{
  "arch": "densenet",
  "model": "masked image model",
  "dataset": "telescope images of galaxies (Galaxy Zoo DECaLS)",
  "train_examples": 44167,
  "image_size": 32,
  "crop_scale_min": 0.7,
  "horizontal_flip": true,
  "method": "simmim",
  "mask_ratio": 0.6,
  "loss": "l1",
  "norm": "batchnorm",
  "hidden_act": "silu",
  "depths": [9, 9, 9, 9],
  "kernel_size": 3,
  "stem": "deep",
  "growth_rate": 32,
  "init": "xavier_uniform",
  "optimizer": "muon",
  "muon_scale": "original",
  "learning_rate": 0.024,
  "momentum": 0.9,
  "nesterov": true,
  "orthogonalizer": "newton_schulz_5",
  "adamw_lr_other_params": 0.001,
  "gradient_centralization": true,
  "max_steps": 5000,
  "batch_size": 128,
  "epochs": 14.5,
  "lr_schedule": "step",
  "warmup_steps": 500,
  "weight_decay": 0.01,
  "adamw_weight_decay_other_params": 0.01
}
Rows from block 21, named by matrix and row number. Rows with one number belong to one channel. Each number is 50 + 10 x the weight over its row's rms, rounded and kept within 0 to 99. All counts start at 0. After the name is the row's rms in percent of the matrix's.
# conv1: bottleneck pointwise conv (model.blocks.23.conv1.weight, 128x336x1x1), inputs 168-335
# conv2: growth 3x3 conv (model.blocks.23.conv2.weight, 32x128x3x3, transposed), outputs 16-31, a 3x3 kernel for each
conv1.3 097:43 41 61 51 47 63 59 45 43 70 47 44 61 46 54 43 45 52 62 69 48 55 63 31 65 59 50 53 53 71 63 51 54 53 47 42 55 42 37 48 38 33 64 65 61 50 54 48 49 43 45 42 53 52 45 36 53 44 60 48 51 52 50 47 57 50 42 50 60 41 44 41 48 46 55 37 47 43 40 55 41 48 43 62 33 49 52 66 62 54 70 66 54 61 64 32 26 34 40 53 28 18 33 48 55 46 32 48 37 52 38 40 44 45 47 43 59 41 59 46 37 49 68 50 67 57 42 55 34 55 38 32 60 51 58 33 52 38 46 57 53 42 56 63 68 20 73 61 48 58 35 51 62 32 80 58 47 48 37 57 61 28 34 45 30 70 54 39
conv2.3 100:54 44 49 47 45 37 57 39 48 43 68 50 52 25 50 49 38 71 49 57 53 49 48 43 46 44 54 62 53 57 54 59 49 42 44 31 44 61 60 61 41 23 62 47 72 60 74 69 55 50 45 48 39 61 51 41 47 44 48 62 55 59 69 47 58 51 49 45 51 46 43 40 46 39 51 53 60 39 48 49 64 44 56 46 53 63 65 58 43 28 57 38 39 52 72 70 41 55 49 67 50 43 47 52 49 60 52 45 51 51 53 47 39 64 60 44 27 45 31 43 42 20 70 46 41 59 51 48 45 52 69 49 53 44 54 49 51 52 45 38 35 43 43 60
conv1.4 096:34 59 52 56 46 53 39 35 58 32 49 43 52 64 53 52 67 46 47 48 54 55 49 64 59 42 45 59 51 65 37 47 52 37 59 60 61 61 64 51 43 54 62 59 43 62 44 48 51 49 58 36 42 47 54 47 59 40 54 56 33 42 62 73 62 42 47 42 50 54 35 70 47 47 51 44 38 55 40 50 59 41 58 57 40 38 67 41 55 49 48 73 36 45 30 38 75 42 66 46 48 41 38 58 59 50 49 61 55 49 58 34 54 66 50 52 39 57 46 60 35 38 50 60 47 48 53 41 45 56 31 48 48 61 53 52 48 29 35 41 52 41 41 37 33 43 66 46 42 55 53 45 59 43 26 62 63 41 39 56 47 50 43 51 44 58 67 46
conv2.4 075:42 65 55 46 51 67 41 53 70 56 24 62 42 41 58 53 51 52 32 66 53 48 49 49 72 47 52 50 53 47 39 60 55 61 65 67 49 41 51 57 63 57 40 49 49 62 64 59 52 48 61 55 44 65 57 66 46 53 56 63 59 50 51 39 47 63 40 61 51 46 50 41 67 53 29 65 56 46 67 62 45 45 47 40 55 54 52 59 64 58 45 44 70 53 45 53 66 43 48 51 38 43 74 46 53 59 57 62 51 56 46 66 32 57 63 59 63 53 45 77 44 35 36 61 60 61 68 59 51 54 45 41 65 56 50 35 38 43 32 58 55 63 55 50
conv1.5 100:50 46 47 55 35 49 40 41 57 56 36 47 44 69 47 50 35 60 47 50 47 38 46 59 54 46 56 56 45 40 61 31 50 46 47 49 57 50 59 36 64 41 41 38 58 55 58 31 43 45 51 47 41 50 48 49 46 49 51 33 67 53 56 49 28 71 48 39 53 50 61 39 50 60 45 44 49 55 55 32 40 54 49 54 67 47 45 35 39 66 50 67 58 55 69 62 57 37 51 59 52 39 42 77 37 59 34 66 61 35 55 49 75 50 49 50 39 31 34 69 55 51 57 72 47 53 35 36 31 65 40 46 58 59 38 37 20 50 69 66 33 72 54 54 28 65 47 68 64 75 45 50 42 65 35 52 65 28 62 84 59 49 65 33 48 67 55 72
conv2.5 123:36 45 48 49 59 42 49 46 48 46 62 46 38 65 56 49 40 48 37 42 46 35 59 31 48 42 34 58 62 48 46 59 48 50 52 55 44 58 53 46 44 64 64 45 54 51 56 54 42 49 58 36 50 58 45 47 53 26 26 51 44 42 49 77 61 56 63 49 52 58 56 43 52 48 50 70 55 56 40 34 55 66 60 41 58 56 37 50 42 46 44 38 56 42 56 48 59 50 49 48 50 53 26 47 52 60 45 49 54 56 57 45 32 42 43 48 54 33 55 46 51 53 62 51 52 56 41 51 54 47 54 50 38 42 44 48 54 59 44 31 37 45 39 38
conv1.6 107:50 51 54 51 47 52 51 47 45 32 51 41 56 44 49 63 50 46 45 49 50 51 50 57 50 50 48 64 36 52 75 41 48 47 37 45 42 47 36 63 50 55 31 45 38 48 59 52 47 54 51 58 46 50 47 52 44 55 55 22 48 54 55 57 61 55 69 55 45 61 47 44 59 48 38 47 44 47 54 58 59 39 24 46 55 42 79 56 68 37 41 72 45 51 36 37 51 66 39 35 39 59 61 68 40 51 60 46 56 48 24 39 26 58 74 50 68 63 60 83 36 57 43 39 59 41 60 49 40 37 63 56 58 38 56 25 41 42 42 65 48 62 68 44 65 73 67 35 52 82 49 66 69 47 40 48 50 60 52 78 52 45 46 60 39 48 50 43
conv2.6 129:43 53 40 42 47 36 48 43 53 53 53 40 39 48 59 43 50 27 56 53 53 46 53 48 71 56 62 53 67 51 48 30 61 53 45 55 54 47 72 54 34 51 65 70 60 57 57 55 59 49 45 37 43 45 53 48 58 33 30 42 37 38 69 67 50 43 53 52 56 52 53 60 41 45 39 50 49 32 65 62 58 48 55 45 41 42 47 42 35 49 59 44 47 42 62 60 34 39 36 58 40 44 27 50 54 47 41 49 54 81 55 48 47 53 51 48 43 52 49 45 49 40 41 32 48 55 40 58 59 57 67 66 47 45 51 37 51 40 49 48 48 49 31 42
conv1.7 093:39 62 50 53 60 50 53 44 38 53 44 47 49 38 44 44 49 49 49 43 47 52 59 55 57 48 41 61 58 47 49 46 39 44 50 57 58 47 52 51 44 45 47 52 74 51 53 29 58 61 64 65 48 45 52 45 42 59 54 38 43 55 66 53 47 48 49 55 47 58 36 52 56 44 60 47 40 64 45 35 85 48 48 46 71 45 36 67 52 44 45 45 39 52 48 40 65 57 54 48 61 61 63 55 43 51 58 55 52 73 36 48 36 51 39 49 29 37 45 34 53 53 74 47 74 51 39 33 49 40 42 78 62 60 75 51 50 50 40 56 76 71 60 43 51 28 52 58 59 38 52 35 69 63 72 50 71 47 39 49 56 49 45 45 45 67 53 57
conv2.7 102:59 36 46 47 27 49 45 55 47 64 69 51 50 31 58 55 71 81 44 58 55 56 62 64 45 54 54 49 59 66 55 35 63 50 49 36 54 52 48 46 29 40 48 44 63 54 71 63 48 32 46 53 49 66 53 46 49 55 37 44 45 36 42 44 51 40 58 65 48 39 43 35 32 28 48 49 64 52 44 63 88 48 71 64 46 48 40 41 27 31 38 38 30 54 65 62 55 58 66 40 55 44 45 28 41 46 41 33 46 45 46 54 46 64 57 45 45 56 45 44 51 52 54 64 39 44 61 53 56 58 60 51 50 27 47 49 36 46 48 33 42 45 56 49
conv1.8 100:54 54 39 45 51 39 61 65 46 39 35 57 50 56 51 53 40 53 52 50 59 55 47 54 36 42 56 51 42 55 46 59 65 57 61 59 47 42 42 44 65 56 61 45 41 55 45 52 45 53 40 48 51 57 54 54 65 52 57 52 54 46 49 53 38 43 43 43 52 44 57 52 56 63 48 75 59 30 55 49 60 39 58 26 20 55 43 46 71 70 58 23 55 61 68 49 55 46 60 48 61 56 59 51 28 61 50 20 52 46 55 40 45 22 39 59 57 58 62 55 44 47 40 47 48 36 57 53 44 52 35 38 38 66 66 44 46 63 42 74 55 32 45 47 65 37 60 43 24 47 29 41 36 24 29 65 62 40 46 37 21 57 51 49 35 45 45 36
conv2.8 096:50 60 58 54 33 37 59 52 53 51 46 55 53 45 30 40 61 38 65 59 76 54 55 49 49 51 51 46 31 70 48 50 36 63 50 42 49 42 50 46 58 64 59 60 46 69 63 85 44 29 45 53 55 50 56 53 46 49 48 36 78 59 56 37 54 52 49 52 49 53 46 50 43 49 42 62 61 48 59 46 35 56 49 65 56 49 43 71 56 60 53 51 58 50 52 44 55 53 50 49 44 51 60 62 52 56 57 53 45 44 54 52 48 51 45 48 57 51 44 47 49 50 61 50 41 60 22 30 30 53 50 45 56 53 47 41 71 51 46 55 50 50 52 61
conv1.9 107:42 51 53 52 50 67 54 44 44 57 44 55 61 37 44 48 42 71 58 52 62 46 42 60 60 40 47 56 46 24 34 59 51 39 58 49 65 50 57 55 44 55 50 53 45 44 47 51 53 50 50 57 48 50 42 54 39 42 57 50 49 52 56 49 54 47 56 65 56 45 37 52 50 57 45 33 56 55 46 65 36 64 29 51 38 38 32 38 55 48 61 43 62 53 49 71 57 42 41 36 52 40 59 51 27 40 44 62 58 37 55 56 76 48 27 53 48 41 57 47 43 59 55 46 69 38 33 29 56 56 63 56 52 39 31 58 56 54 61 38 60 40 51 76 60 69 39 29 32 30 41 39 80 54 34 51 80 55 64 12 62 55 42 38 48 48 71 64
conv2.9 107:50 55 53 31 58 47 62 62 23 67 60 53 65 45 52 47 47 43 54 41 50 32 51 68 41 67 49 49 41 54 43 46 66 52 47 43 52 54 42 45 34 56 66 60 57 37 43 42 58 33 41 41 38 40 47 58 51 45 51 52 53 67 57 33 46 42 56 39 63 47 57 57 44 52 51 57 57 29 63 58 36 33 58 71 40 61 56 48 42 56 44 37 40 50 60 51 74 56 50 51 51 41 59 64 57 55 50 41 53 58 48 51 53 42 50 38 43 53 46 57 53 58 46 74 56 47 46 47 62 58 43 61 49 41 47 57 52 58 42 41 38 46 54 46
conv1.10 100:70 55 54 60 70 34 65 43 57 45 51 52 60 38 45 48 61 49 49 45 48 52 39 58 35 55 56 60 59 44 48 47 47 45 44 45 48 66 51 42 56 49 52 52 47 55 57 57 40 51 59 49 47 57 62 48 66 46 48 32 37 60 42 46 51 57 50 46 37 49 44 48 65 50 70 57 36 59 65 53 83 51 40 62 61 62 64 46 58 59 54 62 55 31 60 41 36 45 53 38 32 61 31 65 33 63 50 54 72 25 70 41 45 77 60 30 59 54 35 52 58 49 51 53 60 47 37 59 44 46 37 87 69 50 26 65 54 54 62 43 40 67 49 37 46 30 71 48 56 54 65 43 51 43 32 54 39 35 62 35 16 57 52 44 51 44 40 50
conv2.10 095:38 53 46 54 41 45 39 47 50 61 55 33 64 66 54 39 36 64 50 69 53 62 44 41 63 42 47 42 61 50 39 43 48 38 64 65 50 47 70 46 50 55 80 46 46 36 50 36 50 46 43 51 45 47 42 54 46 56 50 59 51 58 35 53 45 31 60 63 44 64 49 41 38 60 39 47 53 58 49 38 54 72 60 30 35 44 42 58 57 35 39 44 53 52 40 44 59 58 56 50 50 47 42 46 44 53 53 50 64 67 77 64 42 60 48 62 44 66 56 33 61 46 42 56 40 56 56 72 75 44 44 45 47 47 53 40 65 54 49 51 54 54 53 65
conv1.11 099:37 35 38 43 48 42 70 56 48 50 45 50 49 44 28 35 56 37 64 54 60 40 62 52 40 48 42 47 40 50 54 40 48 51 44 54 63 53 47 45 47 33 54 50 52 45 55 43 42 47 56 53 39 58 39 45 54 64 56 40 51 48 59 53 50 43 53 65 50 38 46 55 43 54 51 59 47 57 35 58 53 18 50 60 50 46 69 70 59 56 27 39 49 48 63 45 48 70 65 35 39 45 41 37 59 67 46 57 61 57 50 39 45 36 52 25 32 66 41 41 70 57 58 61 55 32 68 65 59 59 62 44 35 62 48 40 47 46 32 36 54 40 58 38 53 51 80 52 41 44 51 51 43 45 67 46 57 71 26 78 54 66 29 50 32 48 36 56
conv2.11 107:67 49 47 41 43 56 48 52 52 55 59 47 44 48 49 48 70 80 48 61 58 58 50 50 54 47 44 36 46 43 52 41 58 46 44 50 49 46 47 49 55 39 45 63 69 67 66 62 48 35 48 60 64 64 48 50 41 45 51 41 58 40 41 20 44 42 54 72 26 45 48 19 42 32 40 47 35 47 51 66 75 74 59 37 53 44 41 41 40 42 30 31 37 53 70 50 51 54 60 45 55 47 65 49 37 48 56 51 48 53 40 41 51 64 42 43 74 52 47 38 47 42 43 50 56 49 81 68 41 59 38 30 43 38 41 46 53 55 52 57 56 50 62 48
conv1.12 103:42 47 42 48 41 49 47 44 55 34 56 57 41 42 41 45 36 47 50 34 48 55 58 57 61 60 65 39 57 50 53 56 39 50 51 61 37 47 41 42 55 59 39 48 50 57 61 25 37 63 55 50 49 65 47 46 68 57 50 50 58 50 62 45 45 45 51 39 47 53 63 42 61 35 62 27 51 58 52 59 40 77 60 59 42 66 52 39 59 32 41 67 51 52 48 41 57 52 37 37 34 41 64 57 76 39 64 36 55 49 60 49 37 30 43 57 51 58 81 71 66 45 43 38 66 45 49 65 41 55 59 42 53 53 51 50 32 54 48 56 26 48 64 41 30 49 62 35 28 41 58 59 59 41 89 35 21 74 37 57 49 50 70 37 61 71 69 50
conv2.12 091:45 36 50 52 34 46 43 43 51 47 51 44 59 39 64 56 34 31 52 55 44 59 49 56 45 60 55 49 74 51 50 53 80 52 43 40 49 45 73 48 40 44 60 45 25 52 60 77 42 52 55 56 44 44 57 42 40 59 37 40 53 69 65 58 58 47 53 51 62 61 51 63 53 43 55 54 56 44 56 47 36 38 47 59 45 76 71 50 55 48 60 64 42 60 59 55 53 47 40 49 46 49 52 35 61 55 48 54 45 50 65 44 46 70 55 58 34 47 32 47 34 38 62 44 47 75 39 41 50 48 61 43 67 44 53 38 52 63 48 40 47 35 49 55
conv1.13 093:44 36 67 44 43 44 52 51 46 47 51 55 43 40 41 54 45 55 43 47 44 57 46 57 76 42 35 38 55 57 55 56 63 58 39 54 50 39 52 60 42 63 51 54 51 44 56 56 59 48 51 55 55 49 54 53 51 58 50 48 51 46 59 44 51 57 48 61 51 64 50 54 39 50 78 62 51 83 40 39 67 42 51 66 43 42 56 42 84 50 43 37 41 43 40 40 65 29 40 53 56 58 65 32 39 48 75 62 79 37 78 33 46 28 47 40 53 51 57 49 59 40 32 32 47 59 62 43 38 68 48 63 65 20 50 75 43 44 51 69 41 61 54 27 44 42 27 43 58 46 63 47 50 36 49 48 47 56 50 42 35 58 52 82 53 48 45 60
conv2.13 074:44 50 50 47 29 44 44 50 45 62 58 41 48 52 45 41 55 55 31 51 43 45 39 45 38 47 46 45 58 53 51 65 60 45 47 51 54 53 71 45 23 70 66 54 46 50 54 44 48 45 39 65 54 67 60 49 52 61 38 44 47 49 49 47 53 39 47 53 38 52 33 62 58 51 46 53 65 63 57 45 54 36 49 50 39 55 45 44 51 31 41 47 46 48 60 44 53 32 43 44 46 36 54 58 44 49 62 50 44 55 49 57 46 68 47 67 39 66 46 44 51 49 50 61 41 52 65 73 69 57 43 47 65 49 63 46 48 37 54 53 60 45 61 55
conv1.14 096:47 49 37 45 46 43 59 63 49 57 43 42 49 62 43 64 45 60 58 64 39 43 49 45 55 42 47 52 39 64 42 42 48 40 53 43 60 48 42 44 46 45 41 32 46 57 47 59 45 52 65 53 36 43 46 54 44 53 54 47 39 52 35 42 54 49 59 55 64 50 45 33 44 56 72 47 49 60 55 58 69 41 66 53 55 29 45 86 61 54 40 45 25 50 56 37 48 54 59 45 74 49 46 37 56 47 71 66 55 73 47 45 58 52 42 36 14 65 48 69 43 84 52 44 64 45 72 49 22 58 49 71 62 54 45 53 56 51 26 45 41 47 51 60 62 49 66 62 45 39 53 31 65 69 58 57 33 56 48 57 43 57 37 62 23 41 56 52
conv2.14 115:56 39 39 48 31 42 48 44 39 56 54 58 58 42 57 48 49 56 60 61 65 57 44 50 44 35 36 43 38 69 52 38 35 56 34 26 58 52 32 49 41 38 47 55 67 47 47 46 50 47 31 48 48 59 47 49 57 36 48 46 54 35 38 31 42 35 53 61 45 33 34 38 38 39 54 44 47 61 58 72 81 54 53 70 47 42 29 47 41 55 39 20 20 52 64 62 47 47 64 53 49 39 53 44 37 55 43 44 43 54 35 49 59 44 60 54 47 55 62 56 44 47 55 49 42 39 76 76 69 47 46 44 46 42 46 52 48 41 49 48 38 59 52 57
conv1.15 095:49 37 35 53 48 48 57 33 56 43 37 62 64 38 69 61 50 53 54 50 33 51 65 28 47 58 55 48 40 46 58 54 61 60 47 57 63 63 40 54 34 38 43 53 30 49 51 51 57 49 48 52 51 45 39 77 68 45 55 55 56 49 42 62 55 46 55 46 62 50 44 50 51 40 55 47 52 39 53 45 40 40 60 44 34 65 56 57 55 57 39 25 33 67 47 51 66 39 51 50 38 41 38 40 43 32 56 41 53 41 36 42 59 67 40 45 46 68 42 63 48 50 63 65 54 55 49 81 58 26 62 37 52 37 10 69 55 37 50 49 59 32 41 41 24 64 52 26 25 58 39 75 44 47 45 39 47 30 37 57 41 50 63 53 53 46 50 41
conv2.15 078:50 58 61 58 45 54 49 70 55 53 47 33 56 44 52 50 49 41 44 54 52 48 48 51 50 49 53 49 49 49 50 56 56 39 56 51 47 43 48 44 48 49 47 52 49 55 50 67 41 35 53 70 51 64 65 69 49 72 66 41 73 65 49 39 45 48 29 50 45 58 54 66 54 47 52 49 56 49 59 47 44 33 44 44 57 66 49 57 63 46 44 51 44 57 38 33 45 39 35 51 52 41 76 55 56 48 72 57 52 45 54 48 60 50 54 56 60 65 41 35 51 46 62 61 49 56 54 43 41 48 53 39 54 50 57 37 72 58 40 75 68 65 50 50
conv1.16 102:54 53 47 47 47 47 50 57 44 58 50 52 46 46 60 36 57 66 52 63 43 45 42 41 36 48 42 45 48 48 42 48 49 50 60 43 54 36 63 38 39 48 63 48 50 55 36 53 58 44 54 43 64 42 41 46 37 40 41 52 55 55 46 46 65 50 53 57 52 42 68 66 40 65 49 59 48 31 45 69 62 55 66 60 29 44 47 62 46 46 47 48 54 53 77 77 56 44 52 68 63 25 46 40 62 54 44 54 54 43 37 57 70 31 50 36 63 38 35 28 57 26 59 57 15 34 63 53 55 62 58 63 41 29 38 56 56 36 37 75 76 56 81 54 52 57 29 65 64 56 47 53 57 74 78 43 62 50 46 54 45 34 56 56 65 39 72 69
conv2.16 095:50 50 50 48 75 46 48 43 34 55 50 56 53 69 66 37 54 45 29 40 36 33 55 41 41 42 44 60 58 51 59 47 41 51 40 48 57 48 63 52 55 67 50 59 61 46 48 41 50 47 47 50 54 39 41 55 56 35 64 58 67 58 53 77 51 73 72 64 49 65 52 60 54 52 52 54 71 76 52 53 56 48 36 48 49 56 53 58 60 69 53 73 61 52 38 47 51 37 44 41 35 56 43 44 49 54 48 57 55 52 53 51 53 55 40 56 50 43 61 54 42 48 34 34 34 51 40 52 43 51 65 51 51 65 63 52 42 42 42 50 33 59 55 48
conv1.17 102:43 35 47 58 46 48 50 52 56 67 45 41 41 55 61 53 51 54 56 43 48 37 42 53 32 56 51 36 41 37 47 29 49 63 43 41 58 51 54 53 41 45 50 36 62 38 49 59 48 50 45 59 46 58 65 53 45 46 44 44 52 33 52 37 83 47 42 58 46 52 37 54 53 59 47 73 55 60 48 55 55 42 40 26 42 54 33 51 28 42 58 47 52 49 47 69 32 55 49 63 69 65 68 36 39 47 57 49 52 53 53 62 37 32 57 40 66 63 47 50 52 63 41 44 35 59 58 51 62 22 66 57 53 42 73 70 67 27 75 48 73 56 56 52 57 70 73 38 59 34 58 31 57 64 32 61 54 59 58 36 50 53 43 43 40 37 54 82
conv2.17 103:60 42 45 41 69 40 48 35 37 48 51 43 35 56 47 44 40 35 46 47 31 39 65 28 51 39 47 56 64 50 36 56 42 49 39 58 57 39 52 42 62 64 74 51 33 24 57 56 45 58 39 29 57 29 50 53 51 34 74 67 42 56 59 56 56 58 69 58 45 53 57 48 45 40 31 46 63 48 63 59 36 50 62 49 56 60 56 46 51 64 43 47 60 66 48 24 55 46 55 61 48 45 47 41 51 49 37 50 61 57 70 41 31 41 38 44 47 41 53 51 50 50 57 34 49 50 37 54 53 33 70 55 45 52 42 53 52 47 42 27 41 58 49 61
conv1.18 101:53 58 46 37 38 44 43 41 54 40 38 38 61 59 55 61 43 40 47 43 48 57 55 44 67 66 56 52 59 53 49 66 49 44 33 52 43 45 55 42 64 47 55 49 44 44 50 56 51 53 42 50 53 41 54 43 47 41 48 50 37 52 36 54 50 49 49 44 39 51 57 41 39 55 35 47 50 41 50 45 42 38 51 50 63 38 22 69 53 54 44 81 57 30 44 19 68 48 51 37 54 45 54 44 71 44 35 45 39 41 45 46 82 45 56 68 51 53 39 53 52 44 48 50 50 67 99 45 23 47 48 25 42 36 76 56 64 47 54 71 29 34 53 40 61 55 44 47 44 58 49 56 47 65 51 65 50 48 49 64 52 47 46 45 57 55 48 38
conv2.18 100:60 46 55 41 46 39 51 45 54 51 50 70 55 46 49 62 47 37 56 40 49 53 45 53 61 56 69 54 59 45 51 49 39 55 35 50 46 32 45 45 51 37 54 51 31 58 59 83 51 51 72 43 31 74 49 33 37 33 40 39 50 53 32 51 42 56 31 53 61 37 41 51 41 38 41 48 61 48 60 60 36 43 52 69 50 56 48 55 48 43 55 54 30 56 55 62 41 44 43 52 57 43 46 37 48 47 53 39 50 45 42 57 45 47 55 49 57 34 47 67 46 28 59 57 43 69 55 65 36 56 58 49 49 43 41 50 35 45 45 37 40 40 66 49
conv1.19 106:54 64 57 35 46 45 40 40 57 55 34 55 51 36 46 52 44 52 44 46 54 69 48 60 67 45 54 56 46 49 44 63 53 47 73 40 48 52 55 52 59 43 49 46 48 41 37 45 40 51 47 66 45 55 46 46 53 48 57 37 35 49 56 52 54 52 39 53 56 59 32 66 51 62 41 48 43 60 47 63 41 32 47 49 57 62 55 65 49 51 42 27 46 70 45 29 68 52 39 36 51 63 53 59 47 60 45 61 50 43 66 62 36 01 50 58 44 31 39 60 35 57 41 41 63 62 63 48 42 58 43 46 53 62 67 48 60 58 62 60 71 46 23 29 49 61 26 40 35 32 39 69 51 69 76 53 62 47 65 22 49 55 33 49 44 68 54 62
conv2.19 107:52 44 65 49 41 37 47 54 39 58 54 60 46 44 47 53 52 62 49 61 46 66 50 30 55 42 42 50 43 66 34 56 57 37 50 48 59 57 37 42 38 67 61 53 57 41 66 70 61 46 49 40 41 51 56 54 40 44 45 49 45 59 53 51 51 65 59 60 49 50 60 52 37 33 38 52 70 57 63 65 67 23 53 65 56 68 40 49 45 48 44 54 65 55 47 46 60 62 56 54 57 65 34 47 51 48 42 38 32 30 71 53 52 60 46 32 52 51 28 55 29 43 56 54 44 46 27 31 38 57 59 43 47 46 47 52 46 50 44 37 44 56 44 41
conv1.20 097:51 50 53 53 54 70 40 49 47 60 49 63 38 45 60 45 54 40 42 49 59 67 46 40 57 48 48 52 52 52 49 64 37 47 60 66 43 55 57 47 42 61 63 54 55 58 46 48 55 45 62 45 49 44 42 42 49 41 50 40 61 40 40 57 55 49 42 56 43 52 54 54 51 42 48 87 50 37 40 42 43 54 50 48 26 58 43 60 57 39 65 33 64 64 57 41 38 54 36 37 69 39 61 42 58 61 64 68 21 64 25 64 40 45 41 53 73 43 63 25 83 79 52 54 42 48 42 57 53 44 49 63 48 62 44 53 39 44 29 47 58 31 52 45 66 60 44 35 48 45 41 79 42 54 30 70 49 26 49 39 20 61 57 36 38 71 56 50
conv2.20 071:68 47 47 48 40 42 58 59 44 43 44 42 51 50 49 48 58 32 62 63 56 56 44 60 54 73 59 63 55 38 56 37 43 47 60 53 50 44 50 44 62 71 46 58 40 61 74 64 56 46 46 56 46 42 45 57 56 66 52 48 61 54 46 32 39 44 39 36 53 55 47 58 42 37 48 49 39 63 61 51 52 52 41 40 56 34 53 51 61 60 45 67 58 57 43 51 52 40 37 43 44 55 83 40 50 67 63 49 48 42 30 53 47 42 42 62 46 53 48 54 41 40 57 59 57 57 33 44 31 60 49 52 55 58 48 52 45 53 61 71 45 53 53 51
conv1.21 096:48 40 50 54 38 58 55 48 54 73 48 57 58 54 41 54 45 70 42 50 45 38 60 39 66 53 56 46 56 63 40 50 42 49 45 41 50 52 66 59 38 56 52 38 56 49 37 48 53 47 56 54 54 55 41 50 56 47 52 42 45 66 43 44 49 49 56 44 46 39 55 43 45 37 60 65 64 19 43 56 46 40 38 42 56 69 49 51 27 43 43 40 40 49 68 64 43 63 33 51 41 67 44 23 44 52 66 42 46 54 48 48 46 49 41 44 69 73 28 51 54 35 54 60 43 51 49 28 64 53 85 45 63 60 43 29 47 41 47 28 69 77 51 45 44 57 46 22 60 32 41 35 49 61 50 41 57 51 49 41 39 46 77 63 64 43 58 53
conv2.21 091:53 71 68 73 47 44 63 53 34 34 54 34 59 53 61 43 52 44 59 56 47 62 63 46 42 34 41 50 34 35 46 46 62 62 56 58 41 48 55 56 41 61 58 34 50 49 57 65 44 56 52 54 57 48 60 61 51 52 47 42 67 54 55 48 52 71 46 43 51 60 40 77 55 45 53 42 50 41 50 52 50 51 36 49 39 43 48 59 54 77 54 54 53 59 41 42 53 55 51 52 48 47 54 57 51 65 45 50 51 56 35 51 61 47 34 54 19 55 55 45 72 49 48 50 51 28 58 49 48 34 41 39 49 50 67 47 58 41 53 53 45 53 54 47
conv1.22 092:51 56 57 30 52 67 56 64 42 62 42 57 48 29 46 33 56 44 61 51 42 58 56 60 42 55 50 45 42 46 45 45 61 46 39 47 42 48 55 62 60 43 50 53 39 62 52 58 69 47 58 54 48 48 54 42 28 55 64 41 41 53 51 63 45 46 54 55 49 33 65 57 44 42 60 58 39 48 41 47 54 53 33 60 48 53 57 50 37 34 52 56 70 47 57 46 68 54 44 50 47 34 56 47 58 58 38 57 48 39 42 65 37 44 51 28 71 37 49 55 39 36 63 22 54 46 54 39 68 74 46 66 58 54 38 48 57 37 58 57 31 64 62 69 60 65 46 70 77 67 72 65 55 72 60 64 82 50 47 64 34 66 48 44 58 52 51 30
conv2.22 115:51 51 49 55 48 53 33 46 50 63 45 46 42 56 42 46 49 51 54 65 56 54 42 57 52 52 60 59 56 33 58 30 51 37 59 52 60 52 66 63 48 36 55 62 62 56 45 44 59 45 46 66 53 55 57 55 56 61 52 53 45 45 38 54 31 40 33 54 46 52 43 62 41 49 45 32 57 51 61 53 32 43 50 44 57 43 53 64 40 33 56 68 37 52 47 69 55 43 49 48 57 48 65 54 48 39 42 62 54 55 53 60 32 57 64 81 56 66 50 48 41 41 30 47 55 61 23 39 36 59 42 52 70 82 71 51 52 47 46 55 54 48 42 41
conv1.23 107:52 42 60 54 55 54 48 46 46 59 46 61 50 58 55 41 49 65 61 37 56 45 52 39 53 42 48 46 47 56 55 51 41 45 70 37 44 48 51 62 48 28 43 48 42 60 49 54 47 53 44 74 47 40 43 49 59 48 57 51 57 28 51 47 53 65 42 54 59 59 31 48 45 55 52 48 65 45 45 79 58 40 18 59 24 60 47 53 40 23 50 57 61 44 64 58 26 47 54 42 58 66 59 33 34 22 32 39 46 52 71 35 27 44 39 33 62 50 39 70 44 80 51 66 52 43 02 56 46 66 55 53 71 50 44 65 73 43 46 42 32 40 61 37 81 60 61 37 43 55 66 59 48 52 54 71 44 53 35 60 65 39 66 58 45 46 51 75
conv2.23 114:51 53 56 61 59 55 49 54 53 48 36 32 63 48 54 56 46 38 38 51 21 53 55 37 52 45 40 60 41 76 53 48 61 46 49 47 41 35 52 44 52 70 36 53 64 36 42 11 48 56 22 45 48 31 38 51 43 34 63 49 44 46 60 34 57 69 39 42 43 43 46 47 49 50 36 42 47 43 48 45 45 58 46 24 44 47 43 44 44 55 58 65 57 41 46 56 42 44 44 55 57 42 56 48 46 55 47 54 45 57 51 47 43 46 51 37 37 52 49 29 44 49 27 49 41 23 62 53 62 52 48 43 42 37 41 56 53 48 45 48 46 58 56 45
conv1.24 100:57 51 49 60 52 40 52 59 52 43 44 55 54 59 48 44 53 57 25 52 61 42 59 45 48 54 48 39 48 44 45 63 54 57 46 52 42 49 40 44 51 48 45 49 59 37 53 32 72 43 49 50 33 32 41 38 39 58 43 43 52 64 53 57 54 33 49 66 60 57 41 43 39 64 54 32 50 52 45 61 68 66 39 31 57 65 39 46 44 26 58 69 55 36 32 41 58 46 42 42 27 62 63 54 44 66 31 59 65 48 30 71 55 54 61 45 19 34 46 39 50 46 43 48 57 47 61 54 44 38 57 44 49 40 52 69 34 54 56 46 56 55 29 58 30 41 61 67 51 46 18 58 51 46 65 51 49 63 77 24 47 59 53 46 54 87 47 71
conv2.24 111:49 31 46 41 70 36 41 46 33 54 63 66 53 56 62 58 55 60 54 49 52 54 60 39 68 53 53 50 63 81 46 42 51 43 45 49 55 38 62 38 31 56 53 58 39 41 62 56 57 46 63 49 46 48 58 49 46 23 58 52 41 59 49 45 36 40 72 57 49 57 58 51 45 30 45 52 65 56 67 52 55 53 58 64 45 49 30 47 41 51 39 41 49 62 50 47 54 54 56 43 53 49 32 21 43 50 62 54 56 53 44 43 45 48 48 37 53 57 45 63 59 46 55 54 58 51 38 48 52 57 66 62 28 28 38 46 41 59 40 43 49 49 61 45